{"encoder_arch": "regnet", "model": "image autoencoder", "dataset": "aerial photos of the United States (SatlasPretrain)", "train_examples": 101725, "image_size": 48, "crop_scale_min": 1, "horizontal_flip": true, "translate": 0.12, "bottleneck": "plain", "downsampling_factor": 8, "encoder_norm": "batchnorm", "encoder_activation": "mish", "encoder_channel_attention": "se", "encoder_depths": [4, 4, 4], "encoder_kernel_size": 3, "encoder_stem": "single", "encoder_widths": [48, 96, 192], "loss": "mse", "latent_channels": 32, "decoder_norm": "groupnorm", "decoder_activation": "silu", "decoder_weight_standardization": true, "decoder_widths": [64, 64, 128, 256], "decoder_blocks_per_level": 1, "decoder_block": "basic", "decoder_attention": true, "decoder_upsampling": "pixel_shuffle", "init": "kaiming_normal", "residual_init": "none", "optimizer": "soap", "beta2": 0.999, "lr": 0.0031, "beta1": 0.9, "shampoo_beta": 0.95, "eps": 1e-08, "precondition_frequency": 25, "max_precond_dim": 512, "merge_dims": true, "one_sided": false, "adamw_lr_other_params": 0.0019, "steps": 4900, "batch_size": 512, "epochs": 24.7, "lr_schedule": "cosine_restarts", "final_lr_fraction": 0.05, "warmup_steps": 240, "weight_decay": 0.2, "adamw_weight_decay_other_params": 0.01}
Rows from block 2 of the decoder, named by matrix and row number. Rows with one number belong to one channel. Each number is 500 + 50 x the weight over its row's rms, rounded and kept within 0 to 999. All counts start at 0. Numbers have three digits each. After the name is the row's rms in percent of the matrix's.
# convs0: first 3x3 conv (decoder.mid.2.convs.0.weight, 256x256x3x3, standardized in use), inputs 240-249, a 3x3 kernel for each
# convs1: second 3x3 conv (decoder.mid.2.convs.1.weight, 256x256x3x3, standardized in use, transposed), outputs 240-249, a 3x3 kernel for each
convs0.174 069:485541537505477524613472469488483439524515586446556357577497548509570494376517448515454486564445484408597457506568547583476598395445523491497534545508523497461542524479527446512528474419588551480512493560467460536474475506580434518474496505435505531558549395608397518558
convs1.174 092:493566582524491362501503607528478413496499530473492553520466468447503561536465501568456444509500526501505469493573649480470352480569623544524508582536490392445559472527554535452523540491425531451484505500532495519492570481530519563498510454495525590413542448620434469581
convs0.175 045:497464591472445607494473446549485533480541541441478580489456442455505458526463491564471449577479447485477490323407728296553819397447552514535622530505507526482492450535523461492567459497552416606531389564528457467537501496533498449489516464544504479492514577496533450527
convs1.175 093:628465479465508417370546644597359495569527571489432431414466608570407474586487511480602432543491498436535561504338397562415680366692515435540507565403540520488444492448504453545485447550490500492498489436541493529513561486377424560556423613466461526488496566487519463477
convs0.176 064:512518518498469448480490537484456426506471558441563375514517543466488518529524490486615516442430478464594512388460420543560484502492679451434473494566531526453510472507560492460478459533526473446531447536571588577526516532448492546458492501455494427548571488517395632511
convs1.176 093:453626444489455576442410532473505425464483551543469504429541469609486573444475451528533505461453437521572479333588499469591577248504489477443480498557528464537533475478455505510563550513429526520441498532518510494483548466444624532445408517590433508548526463444507551539
convs0.177 042:514447576558529467534463472546525444554520530528522519462599618474557470473528488443500485492454408545528473412486603363471545393512540515510511431461493508535471494518574410450630475467583492528434487537442453460523513535543465467532546518527406478514452510553422451586
convs1.177 092:500578471363431527702443439506438490513589522479457509534490530579399516473478469444526543526518544498477441416553565595370340436617546559572424505495479543463530463439510562545427445542502491480501521485503474476488434469494719449496385585480500541545443524481535496529
convs0.178 112:538416535440484533577508476550545511470501464480512546567546508433482452444551538548475524484462438527406566417446488419415441557523524441463573474505578490536496485479529422505530537520508462468495432448552558530573522534586517474490481504531505490563412554518569440488
convs1.178 097:461507544467516500650427458440567536446530393565479502526477563490502594444554505479574461486462498589436603505479389579379504452626357525330559561551498473412431504507392564444551490442477488499532469492502482501524620446530472479435472600447489530375519521462450495545
convs0.179 100:524500543543506535503489464569494470505541523514424627537520531478513520563487515520487495444515510530488486463486563549449447523567393512479564483465456418514500434423583554523466465526522476558497511485460526461474444517501585462456465524524480430567499465499573396504
convs1.179 089:557514510479480551467555390507474479411533475506527518515556547472515435521497454508476539400444515556477517504484510646508667448468336574467455522449501458576554535581514560478473479422521501523470486505497503517495640517359460455485448597590465490514589514426437550485
convs0.180 072:445489557458497483560547468499467507438635476438409457578546484492515455489509519458523487448568552388502567575580412543512448650582392485477468519570448548523494522488437518561521508519505487497462477515455569602473533468537452474458433503517551502455552513561426505510
convs1.180 101:492582497536478578435524428493525506480555479459501476481545495519494439460493590501539530453517546572377503445571543721281507435456429502485542488537439540504479459472440606523565510499426504526467473546484512495491438511465470524489493607459467511478519446584515494532
convs0.181 137:443572567505432338525518568496439486448566497511509502505488495460559430509441531455570529540395482522565435449487542504525444488440610468541347533463592451532538581446533429488546524546487541465549486459555472495533524468453480599435440513553467537557525461464479481573
convs1.181 100:560498481518485515497383480500500532555439510489572437502527495519446468496537397462514492607383579470489566518454692525511389543566352448503483431514532588500452480535497368521530621432490538501534552529494516523494546432439462608529521394603491461526573522443468485539
convs0.182 137:477465515545486523534525491586514490465451523483572527553497425481459568587442459633513441392527512509501546468449422499448539516509464627407451435512556499475515528520454548385418535610494582485464487514476575484456382587582563442402526436558509530413510483389482563497
convs1.182 108:482588637608453372572527475374533541471501523484550480537488389508484509558544486453454560438490455394474538554646349614453691478210697422405496527547492548542531498546444503451514548482470508493490516488523551516497500461412525558557572532519476615433473508563528454456
convs0.183 100:518529502516450518497512416486514519605501472409480547614542475545482587435434455471445520470564491491467498603455276603500262573497347485443504508497486450559503471552549506456502600445486546483387533491460529522471558433544520451472487510500518470532509540457519419521
convs1.183 094:450614476350582496585356545479478516461523428547492482415587534501434584554547423580493498416578428550453468370354701600643376467424478586407562555499427512502486499508428489531515521413606508502467475512475506513501486489457490547479534514478419499566543554388510485523
convs0.184 064:558539542504505420531501448531531530505550507443519479529524540472529497491458488431461457477484587452426592504448295669578336639656438431562485553547438572504507524457484515454550594511506485442546459493529540490531461473508471436503530514585389516575571508448530466456
convs1.184 114:525516537436636437499437575522469539549471492424549497474503512469501528511532508517478411502550502461565463677580440391480596593492466503551449473506545589466429536597421437552510445462577492483481426538521483534465495498492613592414473424504598615395425552432465507519
convs0.185 080:455496534472488520431486586518483518549513563448506471446490514545494478528453548549424433538534529546483441503482510527527442422443635455518495501513549519546501475502482630488496443439505495480553617438542406510585494523495481492496459563498579499502505542457478491443
convs1.185 096:527480492504558519500497479475536461544432525461526542587485516500497486510463467437523481528490431474564491582394620703354530514500512535471512485423404473576465592475543594515463491495360435526486499520502484516487386384570648603447489495427503474492555516514520446531
convs0.186 105:528550523572468516449462565503535438535428536559565552504548560564462519490523470494453437531421464611389545611606549508429485321367436527441522510477492511552516533446624483553522423447557487523530517430521533524488486548555461465582557496457541443493522449540477464556
convs1.186 096:525475415511558516389482603516457560463540436517483508556422426469472598512485509469501437595537526537384565639481473429487546488527463546549606470435438542553464519433581456480521414575455513484482500474507484494504493477545559519482494469489505515495468479561553507455
convs0.187 117:515557542563504416476471569540469540444510493595383553550456523542498480520521481481576510370538413521510485621534441519429465503535384566526463398447548572539512502505472510462573516595427513429450442586471544439542514546509433542452528449544494475489473592518503483490
convs1.187 100:407679508499483400428547616487588494553406513417553570486444558525537527365516520537429400600496577541457447487547598477555310447605738551558467526423546449634400512540510511476557488462435488492507480490478489517477457473443544545460582402541453510506485532570568591474
convs0.188 082:504513549549527475508452468446464515467538548512504522434432505524526510512582443501475480456494480551546518604597620503558511474515328501586546461516484494520391467525498524484479455522519505555522513520529405506459404520568524498474488479472563478491551501429390478538
convs1.188 093:400521483617438457439656468515470541496530482491492468560516567410473437499540449485475535506478506553461453355563540671545354567446555548560531460383491606511489537438511500554502518504522496513492468440500531503542338507521623516500620408581561442557519535446559499451
convs0.189 126:459483521599433487492567548481461499469527474542459547451474468459482506556539503455571496581483504555503476572573478552558629500601549385589517588562419485455531473513460487494504516522486513572469518540603509455489510509447461535554504538412518486425482543502577433527
convs1.189 101:564568376589327637481489607498500555512540484469551473513454485466634468496525490490506523543459464510524405515683268513539533390551601458565403436635416535423565496486554593525404479542542491522569490492472483498466523556358369550554479429606556509523492446482522476514
convs0.190 060:495514500468498521567502513575554558487452518451522527476553535411534521569424542465493551472474494386564368435289389459474407583620566477417505558500407477505578548410413517465515567513541475432599520431453551534527573500546498441531491576515529372497541430516530512538
convs1.190 092:659411591438528388411561510427592387517415500449543587519589474501481454547493482498429528480537467518575455534539427467568489504386513369522541611459484410518567484500481520425556479560509504472461498508506508522498622517409361552573514590403572453408507522531461543535
convs0.191 054:465521451487464493549554580516508481531538456478444445545536463481527442536532476605590562449422499483446418381473506389596595479605546475464416491620516430488513451437474510514481546564539451478479426552507546558471455496464491498499481530520427462502398502535536562513
convs1.191 107:591458549602656397386432443550531529475426469451584566572513527540511454379480484531438585478473522481522434473690485438407445512685451537448447496515525536560481582401547526506473469513517504477511496506536497549462480538550460420405540656502460460547528560449483510512
convs0.192 085:553544410533385559539397609521571461420622480459521448465523461543422465533493530524623533499443397470542520454471625506462503456533442479432567439547468535434508439589494492490527541379521500421598556493482560448527499511536423592453561502499507452541622548554477460470
convs1.192 092:626494489394500568553462369465573461486469587449521476517590453539483457490430461523488515526471556473471513470525613440371475605746210384498487484538530514500506490529445519566517463452491520520506524514531536521470523539488500576413434537548483419499549496510452535518
convs0.193 107:446460456547540578488486466528489559416529481532477502467536489571516456424480589503454512418544586536498413447464459441468516633527519494540493530433536521494523564504435539454485497490626443477540529474484525483485480417597516514421520484484502575488510362567463502544
convs1.193 102:591490426477417569507516410558489507526502481514489542598487448475476481572473562615453484508551482471520568347609393725254605412548622474470475599477583505414482467479435479537441468548480473499482490512527456482482438470472532422475373640417449522500493521504509499541
convs0.194 132:535466501484518515531467499508487509536530539452490515534554390517450582492461557491424546525551432485511506467565451503487478513519450492566486433472433581462555552460513422476457509530541494536447548475468510497562518430560544478501465493506469596474563434475565465541
convs1.194 095:440555462533452568411536437489454531496479533510590406521572390411429596454538489549500483506489472517574575471408513669555489284514504481436456410609405535510574494506500403562453540485545522499488526498515534491502416619487519461495527520490459450526571450522559510471
convs0.195 046:475513468473467496529572459488485431497499479526482450528440489443534495491536422567498511494523592461492573481526456388700439413653432391442463447577471459539435474559490484536498515515510420554489392626499407612486483520411484511523491523495515473466401574429461477543
convs1.195 091:522600403456543549483408595465512446560418600388608465557554515528513487500443422536511483426443552497542502524510530464621440507405593578457550437496448508528517445498408590559586516378516491483462481537500544538485476529511429542539649455384471430577505389538546531470
convs0.196 087:484461414472571570451538478551424443559559548492509459504504498620459458443494456446538447542461428507491489486454483453511576459489484415592467566548441528508521584528418474466508403528566490556469476469531439555453490476545524492478473530549453488427496533526416550522
convs1.196 096:554381530464566484522572505444476612502539480460507449504431523416561534548548456470483452462535435492525546681569515401527546514520401547619500508451490485502424540536519530487415581470503488509481514468493496483520653480480528593541472471437506485608523508482532507425
convs0.197 038:459552408448541525510544554554474494417495450583535492545466452540510484486545470403467475486573500500561539537389404516442457607517523528505466630494472566523515529496465529431450462478489542472408502501423562573455478468475476531448516495455536447350515541384507543480
convs1.197 091:440587501516501493445461559466495526510520525516481446457617484477433476536556493483477471487479510548494507482533441417731484630151627563487503424595487510515522437582565528476424510469528494512487510511489487496455481583505505309543517543515434518521555380502475552521
convs0.198 140:530465545499530510526419488468485513515644480431501478544446550451490541509498490606399572485398475574397551334470512485557556389541529499423481535555494466502559424500543508544569518495469524462504450525484501494573515525497490452466531564570550442511491481460584535538
convs1.198 116:525305497456613461492578500517396564541562516459478479424426502565457504563485520601422515421583553514519453441464451543366658616456551464590502540386612471546456491419553453518505551490453508509477486529536476456498456556538368619486562377516494529516428558492513517510
convs0.199 099:485559486430593485512466550429472527465543426552474521453477515475520515563487495574371593511504458475592449488694466554534581448487597534623414562479522448490552534523461468481489486521553503513596508638446515450430471430592475575477520487422546496445544486495471561491
convs1.199 095:451484542506492554511538461508498537533542520486479475434506511566399575510464494516541484493434469536438502422515473528301783541624384516546476621487541535354497500551493456434559571558497511525499481467518443498478590453420522528480405604606538507515499510502518518500
convs0.200 061:552495535522445462499475558573551528535441546461437512522501515431503569511439482538603484491545554460552455508441470372486439564562438566455468492361443479576597439412467508482540457517537505479406539578416496475554530602516442532487564509502592538372384486429496560488
convs1.200 094:518537497562510513519436497550414481515464486509548545579518414574498544441470493544463469459504541532413551570538487462634359480554472470537498491409567550459463508527421501408567502560470472523472534536495524511479574567382354640516550351683427513529537567502518463417
convs0.201 081:560528465428572424439540475544528468495550510539384563488520564512444538594382484457468446585473373451497548536375370544419318665547399475590495479462585508603506506534508495541468552545468487465405527460564552425564507531519535505477465495545445548531548545498502478479
convs1.201 090:490558469358608483633517392437504523459553477536485472496496552447493556453425495442611443490486528666427509384610691588462336481470561590502489482476611506448409470570565451537460593444424491520468483501507510536483542530566547419541491436528397500586538562468537518436
convs0.202 099:431492472443519577472489551534561433510453498512564434537514528530537490410521471498475598478466614488464503438561452560528461486466465494482435545502489418520539511430496550537480405449621478519443497545460510538382490402503518609483473468531513417496557470526487481544
convs1.202 096:542507583454465421400663485505530537458507437550421538495588476431512534524482467464497506488613431549367557398536577404449593488714369570526451511497424517502516535473463470530570487519438491538476498542478509547461504459515510483482512533513465528535522372539509523524
convs0.203 086:375515595510491517539566468456482516498561408480528537486457420512443522488553569471471483468488481559578483488643490502521546417547468483598481493571470456449484423477510501515434562538540501491605500540432422509516431512539520586449481474430510542466417581520501524495
convs1.203 095:595352545541563514425523552526518498526573527441522474571430438450537479476493549491567570530454489444380489611367523472553612463494547523443553491553468503543491395506552552552461612424510479515549505432513490486489361448457600592491458556524491498521507518502548422590
convs0.204 073:439494487509454487516593504523472489571524513502432506512491414461458502534535504536634526484574450465470356527533515513557400544546494453502467452506498542531486473494441425447580523553488432520430515491480494527483491557537523554452500451461483378447489501472533427529
convs1.204 107:438505523515503492502579410463561525452471438521518499485468599526507549515512478531608562479462393530549460553502353491435619487514496490456523557421561462586477421426492548490587552456528514514526501469504492498515514498581541467377431582570489490477475521492529436552
convs0.205 061:524477544509471500501538497473596473484527526451546543496521533472464463521536487523488517570489540420477511599552537469492428478593383521558539481486520454498533533465542528512507471445465521427418543547442538539506498499522455540541477516478435438459553494494566479469
convs1.205 091:413476599554460553597351536507507538432510427506541532539455472504447561444582442547504548485456508498427491490347629460564453549538436552441483489418573483584522468498486492468532499634500483497520486527489473494507434513401553604531483440480474426502567458486540524515