Weights of a small image autoencoder: encoder widths [48, 96, 192], 101725 training examples.
Rows from block 10 of the encoder of a small image autoencoder, named by matrix and row number. Rows with one number belong to one channel. Each number is 128 + 32 x the weight over its row's rms, rounded and kept within 0 to 255. All counts start at 0.
Before each channel's rows are labels from the 100 images, of 14848, where the channel reaches its highest value: "lies over" is the class under the peak. Only what is clearly more common there than usual is listed. The data: aerial photos of the United States (SatlasPretrain).
# convs1: grouped (12 groups) 3x3 conv (encoder.blocks.10.convs.1.weight, 192x16x3x3), inputs within the group 0-15, a 3x3 kernel for each
# convs2: expand pointwise conv (encoder.blocks.10.convs.2.weight, 192x192x1x1, transposed), outputs 0-191

lies over: building
convs1.182 [120  97 124 144  49 122 136 126 118 124 129 130 133  86 108 130 148 130 147 122 121 139 151 116 132 151 126 129  93 132 144 255 118 128 133 116 142 172 149 111 119 156 118 147 134 108 108 112 150  94 119 148 124 132 140 131 131 112  48 134 136 118 121 121 106 135 125 180 125 111 106 122 145 122 118 134 138 147 142 112 151 114 120 115 121 102 120 116 132  90 103 105 113 121 177 116 113 122 135 138 131 131 140  26 122 126 126 128 122 137 122 138 255 136 112 156 116 120 102 129 116  90 134  85 133 108 120  87 116 116 215 129 131 143 129 135 138 160 137 221 142 132 125 137]
convs2.182 [118 140 156  92 178 179 145 146 145 138 113 100 145 131 109  94 142 141 129 146 134 162  74 112 153 183 145 146 100 130 142  85 105 159 125 133 162 138 111 134 169  50 128 172  95 137 109 129  85 202 118 186 111 110 115 116  87  83  74 142 136 130 175 116 115 146 129 149 103 145  96 162 147 149  66 114 133 126 128  70 169 140  76 133 149 140  76 124 138 113 173 123  58 193 101 122 132 124 146 111 105 137 142 126 102  98 137 146 210  73 178 115 104 135 121 161 150 121 123 104 106  46 141 104 197 116 171  81  76 148  89 186 197 195 121 152 118 134 132 153 111 129  84 142 128 171  79 102 131 110  92 171 112 167 155  69 136  69 113  94 165 166 188 189  98 137 104 107 132 168 121 129 162  98 181 132 110 148 167 124 135 140 153 151 103  95 119 154 129 132 195 117]

lies over: building
convs1.11 [121 143 126 136 255 144 122  84 126 139 136  98 135  91 111 113 127  79 132  94 123 121 162 133 138 137 143 135 122 132 127 209 137 110 134 118 103 146 117 139 135 155 107 118 123 139 108 134  92 244 130 126  98 125 117 134 129 148  94 125 123 127 122 144 162 161 150 115 135 158 115 173 105 131 150 127 181 166 124 142 165 111 120 133 113  11 157 129 120 150  91 112 150 105  24 169 118 178 147 126 149 172 107  61 155 135 132 139 139 101 118  97 102 157 145 123 151  91 109  90 107 189  85 102 155  87 132 173 155 150  72 107 116 105 126 144 160 156 150 114 192 146 186 158]
convs2.11 [128 109 115  90 160 170 104 112  91 185 149  79  79 167  73  94  94  79  87 136 141 130  87 121 112  85 105 108 106 120 147 122 133  95 115 131 189  92  87  78 157  98 112  67  97  98 139  91  92  82 121 134 127 142 106 165  76 140  95 131 120 151  76 105 100 102  84 152  96 115 221 128 114 103 131  90 108 136  99 133 107 113 113 154 101 119  98 144 163 169  82  77 111 196 138  69 165 121 130 114 126 135 109 153 117 119 138 138 153 140 122  76 141 109  72 161 147 135 153 117 123 127  81  75  97 112  87  90 135 111 151 127 137  97 160 167 105 112 100  79 105 138 140 143 154  93 154 138 139 104 174 208 131 168  71 125  68 140 110  80 130 145 175 156 119 149  91 153 151 115 109 152  42 104 116 109  68 140 136 119  72 126  93  83 151 163 119 112 173 125  73 209]

lies over: building
convs1.114 [108 100 120 118 178 118 120 132 132 152 142 119 151 157 119 136 142 129 113 130 103 110 218 123 128 131 128 107 132 120 139  98 137 121 148 103 126 126 125 133 159 107 129 129 126 109 120 129 116  68 131  92 114 114 126 126 110 138 131 145 128 117 131 115 140 145 107  83 119 113 119 132 115 114 123 120  13 142 136 144 123 132 130 139 140 118 127 145 118 124 124 116 116 105 150 144 120 130 125 156 138 135 130 242 111 120 168 114 161 156 157 160 255 172 142 154 144 135 135 127 112  93 134 127 128 110  99 125 119 140 255 113 138 121 135 138 139 127 138   0 124 125 116 124]
convs2.114 [144 118 121 136 186 150 126 133 157 146 180 147 138 113 183 138  83 145 123 128 128 115 147 184 174 114 108 136 159 142  81 128  97 166  63 124  97 122 106 154 162 162  78  65 132 136 101 112 115  86 114 174  77 136 103 104 123 122 140 107  97  98 178 148 107 106 122 153 107 129 109  72 185 150 188 148 124 154 133 138 162  93 123 111 157 162 116 130  98 164  73 152 168 137 128 131 150 131 138 145 112 103  87 133  83 106  99 114 100 160 136  90 174 127 146 111  97 126 131 142  89 144  27 129  94 117  87 119 119 170 128  99 105 126 119 116  75 150 136 175 102 108 127 144 137 172 100 179 148  70  89 112 123 193 109  25  99 146 186 108 100 153 142 110 149 120 144 159 127 102 208 120 105 168 167 148  78  86 178 156  50 102 181  72 167  94 138 125 157  98  85  88]

lies over: crop field
convs1.176 [171 187 172 166 139 131 132 124 164 103 139 161 129 159 147 112  94 130 105  99  77  94  87  98 129  75 110 156 148 141 132  78 130 133 109 147 127 187 107 166 182 144 164 130 118  95  64  82 116  73  95 112 120 124 138 136 118 178 198 146 123 163 123 134  87 121 130 129 108 137 137 121 173 197 150 176 192 156 134 177 124 147 109 145 101  39 115 115 102 118 110  99 109 122  97 132 128 116 125 149 133 122 139 219 166 148 134 101  83  84 111  89  89  83  90  84  86 188 166 174 168 118 122 179 154 143 146 112  83 132 136  86 133 103 101 111 162 147 122 206 137 105 129 159]
convs2.176 [134 107 123 102  55 114  91  74 136 125 141 120 122 125  88 115 161 136 133 131 159 158 158 141 117 104 195 122 149  80 163 211 130 155 118 123 191 138  93  99 129 124  91  92 113 125 140 116  90 143 128 169 108 118 145 125  94 109 101 166  83 111 121 159 185 142  82 138 148 112 103 147 104  99 130 117  86 100 129 143  83 108 134 117 108 136 111 104 132  98 149 154 114 167 122 174  63  94 145 146 118 145  89 118 153  75 180 144 114 103 163 131 106 162 129 135 149 120  75  96 116  88 148 117 115 206 150 109 120  96  82 152 123 109 164 105 141 201 145  74 154 111 149 136  96  80 118  87 123 124  77  42 147 164  44 108  78  45 180 221 126 147  93  95 166 129 161 113 154 122  94 133 133  64 112  67 122 126 103 126 155 130 103 135 130 163  81 121 159 165 173  81]

lies over: building
convs1.124 [136 137 150 116 100 152 137 123 185 174 187 140 168 255 122 139 145 102  97  79 105  97  49 120 139 148 177 130 136 139 160 123 173 140 199 167 110 105 102 113 158 119 107 123 109 129 127 134 131 229 137 132 114 106  89 110 108 142  83 139 127 138 139 121 133 129 143 127 104 113  97 129 117 110 108 118 187  97 126 110 107 132 170 127 114 122 119 147 141 134 100 116 148 140  71 173 139 145 204 121 171 149 156 118 193 135 163 160 134 178 140 165 123 134 146 140 114 118 126 141 125 113 113 126 110 103 138 101 133 122 153  99 147 139 128 146 116 124 122  50 146 151 119 140]
convs2.124 [117 134 140 122 137 124 177 166 139 149 119 144 154  74 189 140 121 153 129  66 199 183 138 106 126 114 151 149 191 126 117 103  94  84 197 134 111 131 168  84 155 115 128 144 118 120 108  61  92 133 102  94 136 147 112  75 154 118 135 115  85 143 137 107 130 132 101  70 137 169 138 126 147  91 119 146 169 144  77 140 217 141 109  93  89 190 136  97 104 145  95 174 159  93 122 115 125 109 118 144  96 175  98 127  52  95 105 122 109 106  90 120 117 137 155 101  66 122 134 123 152 106 217 157 154 135 143  96 174 152 114 148 129 108 105 151  93   0 131 105 122 142 138 127 132 146 194 108  98 158 187 148 133 155 120 188 159 159 130 116  98 155 123 179 144 130  89 159 127 105 155 131 134 168 122 100  99 111 187 140 119 125 197 123  85 158 140 199 145 123 132 151]

lies over: building
convs1.140 [118 100 106 121 119 118 142 121 142 163 153 134 139 255 136 128 145 128 115 110 105 123 169 143 107 127 115 134 152 143 145 255 172 130 138 132 133 173 107 120 106  84 120 153  99 129 138 122 137  74 113 139 146 113 132 100  98 108 115 141 157 147 116 124 161 132 154 159 149 149 145 125 145 109 145 118 187 149 130 122 151 137 102 135 107  92 108 122 133  96 132 162 134 125  42 132 134 104 119 121 145 100 123 173 132 132 148 148 150 145 136 154  92 149 160 137 126 136 125 138 142 115 132 137  79 129  92 128 105  95 255 143  84 105 109 131 111 132 110 210 154 121 129 144]
convs2.140 [132 134  71 152 141 125 140  85 187  70 121 107 118  92 107 152 108 107 133 103 173 116 140 118 152 100 105 103 104 194 119 137 219 170 195 139 151 116  98 178 149 153  94 126 128 127 130 116 129 180 130 140 117 150 126 114 115 133 120 155 111 107 118 196 134  81 140 165 128 171  90 114  65  72 103 126  84  74 168 101  88  91 140 126 142 129  95 112 122 104  50  99 169 112 142 130 131 173 164 110 137 110 103 198 127 141 136 190 135 143 124 179 133  96 153  93 176 105 129 131 105  96 153 155 107 132  76 129 182  97 151  81 177 153 146 150 114  56 129 151 104 145 189  75  91 130 183 131 134  59 133 105 165 116  78 124 118 123 124 177  93 113 187  86  66 127 171 125 171 111 107 110 106 109 109 161 152 144 165  75  94  98 107 152 181 139 182 106 156 149 114 131]

lies over: building
convs1.7 [118 130 132 150 152 120 135 128 125 122 136 137 117  73 130 128 121 114 142 125 131 112 255  98 157 160 136 150 171 164 148 138 159 149 131 153 100 117 146 134 186 133 128 126 120 166 135 128 151 200 129 136 130 113 153 146 149 162 129 120 162 117 133 151 145 108 115 106 119 126 122  85 112 157 115 120 255  97 129 124 107 112 110 125 125 131 121 130 108 124 129 136 101 140  99 124 136 120 130 133  84 111 129 139 119 109 140 112 116 101 108 124  69 174 114 163 154 155 130 159 183 150 157 159 161 140 112 113 147 113 143 142 151 143 135  59 108  82 120  68 132  83  84  97]
convs2.7 [118 170 126 143 114  65 159  99 110  91 101  91 111 106 176 125 128 162 146 147 203 158 142 179 143 156 141 169 176 157  78 139 173 133 168 150 120 122  97 164 116  84 109 150 125 159  96 107  68 181  87 125 226 183 128 137  64 130 124 115 130 108 145 125  99  95 110  52 155 120  85 139  95 118 105 152  82 140 130 117 160 106 112 123 125 173 128 173 112 111 135 157 132  71 172  99 120 108 104  83 106 109  99 134  84 170 103 167 141 153  98 151 101  95 182 156 105 118 153 103 119 108  89 107 186  88 119  98 133 141  75 174 131 117  95 166  79  92 118 104 124 177 158  85 131 116 112 124 115 138 101  79  54 121 124 152 137 177  51 194 134 138  82 137 153 115  85 158  86  97 174 130 126  95 131 168 147  95 146  82 164 138 173 155  85 130 107  99 125 129 138 175]

lies over: building
convs1.27 [113 136 150 139  59 166 117 166 146 113 141 102 136   6 135 108 120 118 101 108 112 129 114 149 102 110 149  97 143 146 114 174 140 150 146 126 131 100 111 124 124  91 100 132 120 119 132 128 155 186 146 144 122 126 123 104 115 109 245 125 130 135 123 126 103 118 138 169 121 135 128 124 119 137 130 102  82 104 135 127 128 109 155 149 104 154 123 125 150 110 142 130 118 156 255 127 152 151 143 112 142 117 108 182 111 107 130 122 150 136 137 136 114 136 148 136 123 119 118 129 114 142 131 135 139 153 141 116 124 132 202 197 134 183 167 125 139 115  99 255 127 122  87 110]
convs2.27 [145 123 126 163 147 128 118 155 159 149  76 185  85 143 106 199 135 165 124 138 170 141 152 138 129 145 162 150 183 109 102  86 173 121  79 131 122 131 125  98 118  48 136 143 100 109 100 127  76 151 173  51 200 172 146 127 112 121  74 104  90 110 115  93 126 104 130  79  93 119 170 100 186  73  87  71 177 138 139 133 129 109 124 101 129 100 156 131 102 187 116 165  85 131 149 104  29  98 155 121 143 121 151 166  81 140 137 136 150 105 112  97 135 124 130 125  90 107 152 118 121 171 116  98 117 102 118  84 158 156  87  92 119 107  76 139 134 187 121 139  99 156 206 116  92 108 142 115 125 119 108 106 102  95 159 177 166 167  80  83  83  83 108 167 100 131  87 170 153 140 184 153 144  95 148 131  72 115 173  84 117 129 140 143 101  72 138 169 167 100 138 165]

lies over: building
convs1.88 [126 111 123 136 183 101 110 134 110 133 139 111 165 255 116 111 105  89 111 118 119 119  36  90 105 119 119 133 171 152 113 112 139 119 106 112 131 170 152 123 141 121  88 108  93 113 135 106 122 192 140 120 146 110 165 123 114 120 122 134 121 142 134 126  89 101 123  53 133 161 143 133 107 144 132 140 146 121 129 127 129 126  97 125 102 214  88 113  86 126 135 138 127 125   0 139 113 137 122 127 127 129  78 169 143 103 117 134 106 122 102 127 110 102 131  97 115  90 110 127 112 201  91 119 126 108 113 109 106 158 144 164 148 160 133  87 122 115  89  75 140  96 151 134]
convs2.88 [104 138 161 118 112 147 134 102 118 201 175 117 194 182 140 182 104 148 123 113 181  32  83 159 116  89 106 138 151 101 145 158 175 164 144 128  84  97 150 152 138 171 158 101 153  91 139 112 160 137 152 113 116 185 136  97 126 209  92 117  87 182 138 108 133 108  71 138 122 140  60 114 121 149 150 191 118 160 142 185 126 117 151 145 118 116 134 120 104 205 162 178 128 112 137 188 144  52 120 187 159 151 124  97 145  91 111 139 118  88 133 157 171 100 142 187 111 125 161 138 125  94  72  77 151 108 170 100 146 127 121 156 166 183 142 157 153 148 183  84 180 100  85 127 149 121  90 163  82 162 101 106 160 106 108 178 111 136  96 156 134 150 131 167 108 105 162 129 151 155 143 135 147 127 150 126  54 137 121 139 101 104 135 155 177 147 127 126 130 183 119 105]

lies over: building
convs1.10 [119 111 128 135 198 133 129 125 124 106 117  99 119  41 130 100 117 107 109 123 108  95  16 128 101 118 108 131 133 135 135 194 126 133 146 129 130 127 136 117 255 112 131 133 119 132 125 129 128  87 116 129 139 134 117 135 122 113 229 138 127 120 120 128 130 149 156 112 122 134 133 146 120 115 151 112 114 123 130 119 146 132 121 124  90 110 119 109 115 112 122 114 109 104  82 112 114 128 125 110 120 133 125 178 134 112 131 146 109 118 110 121 113 123 116 110 115 141 164 126 152 236 143 124 133 118 104 132 129 116 224 131 120 132 130 113 125  96 130  71 105 114 112 121]
convs2.10 [132 139  94 136 155 153 134 120 141 142  92  80 138 138 175 179 113 165 149 140  86 120 126  99  92 116 158 147  87 108 124 125 153  30 125 118 189 117 139 162 111  82 133 135 166 145 140 153 145 192 101 165 180 110 165 179 147 123 128 112  53 143 147 107 132 127 174 124 125 183 190  80 111 104 185 126 121 102 126 180 162 142 105 136 127  95 178 125 140 124 112 109 152 160 125 108 117 100 132 196 192 115 145 155 168 118 147 158 114  98 119 148 102  86 130 164 115 133 119 188 104 105 121 139 144 190 132 142  67  99 129 180 195 152 166 144  79 132 165 106 152 145  86 104 185  84 147 153 120 133 113 182 144  99 109 146 130 156  94 181 117 196 145 110 134  70 170 104 162 110 145  73  92 100 109 137 126 122  96  90 105  62 166 153 196 209 114 141 135 121 119 163]

lies over: crop field
convs1.179 [127 132 135  84 255 139 157 141 162 103  83 121 126 254 111 145 149 161 127 124 145 133 124  90 121  42 109 149 119 121 140  37 155 142 124 137 123 112 122 109   9 144 130 131 141 114 142 111 140 113 128 123 148 109 134 108 128 126 143 123 123 100 126 130 131 137 106  55 139 115 153 137 152 151 128 160 143 136 144 180 142 134 119 142 161 108 126 120 121 144 165 162 140 126  67 128 120 123 129 125 114 144 161 159 165 170 148 158 113 129 134 132  38 139 138 121 154 142 132 132 182 231 138 149 135 173 114 132  97  89 130 118 102 120  83 117 124 123 117 184 140 132 143 124]
convs2.179 [147 151  85  95  99 115 158  45 119  96 135 137 114 102  65 175 151 107  94  96 133 121 111 142 150  96 134  71  70  86 148 128 153  95 144  79 157  68  43  98  87 135 171  93  70 134 113 121 114  84 125 125 151 133  79 108  96  68 127 124  21 117 144 104  97 120 126  96 123  88 139 126 136  87 110 122 153 132 197 175 130 111 154 124 116 126 110 105  51 130 129 113 132 121  94 190  80 114  90 101 115 123  62 127 120 121  48  78 100 130 155 168 174 106 116 120 129 137  52 129 141 116 131 132  86  87 113 153 162 143 137 125 125 102 114 104 137 151 180 109  93  87 157 140 111 169  86 146  94 113 102 178 127  86 125  91  99 111 142 111 108  91 135  98 112 135 132 123  95 119 157 109  96 108 112 174  75 100 159 172 116  96  63  90  91 152 137 162 157  86 124 139]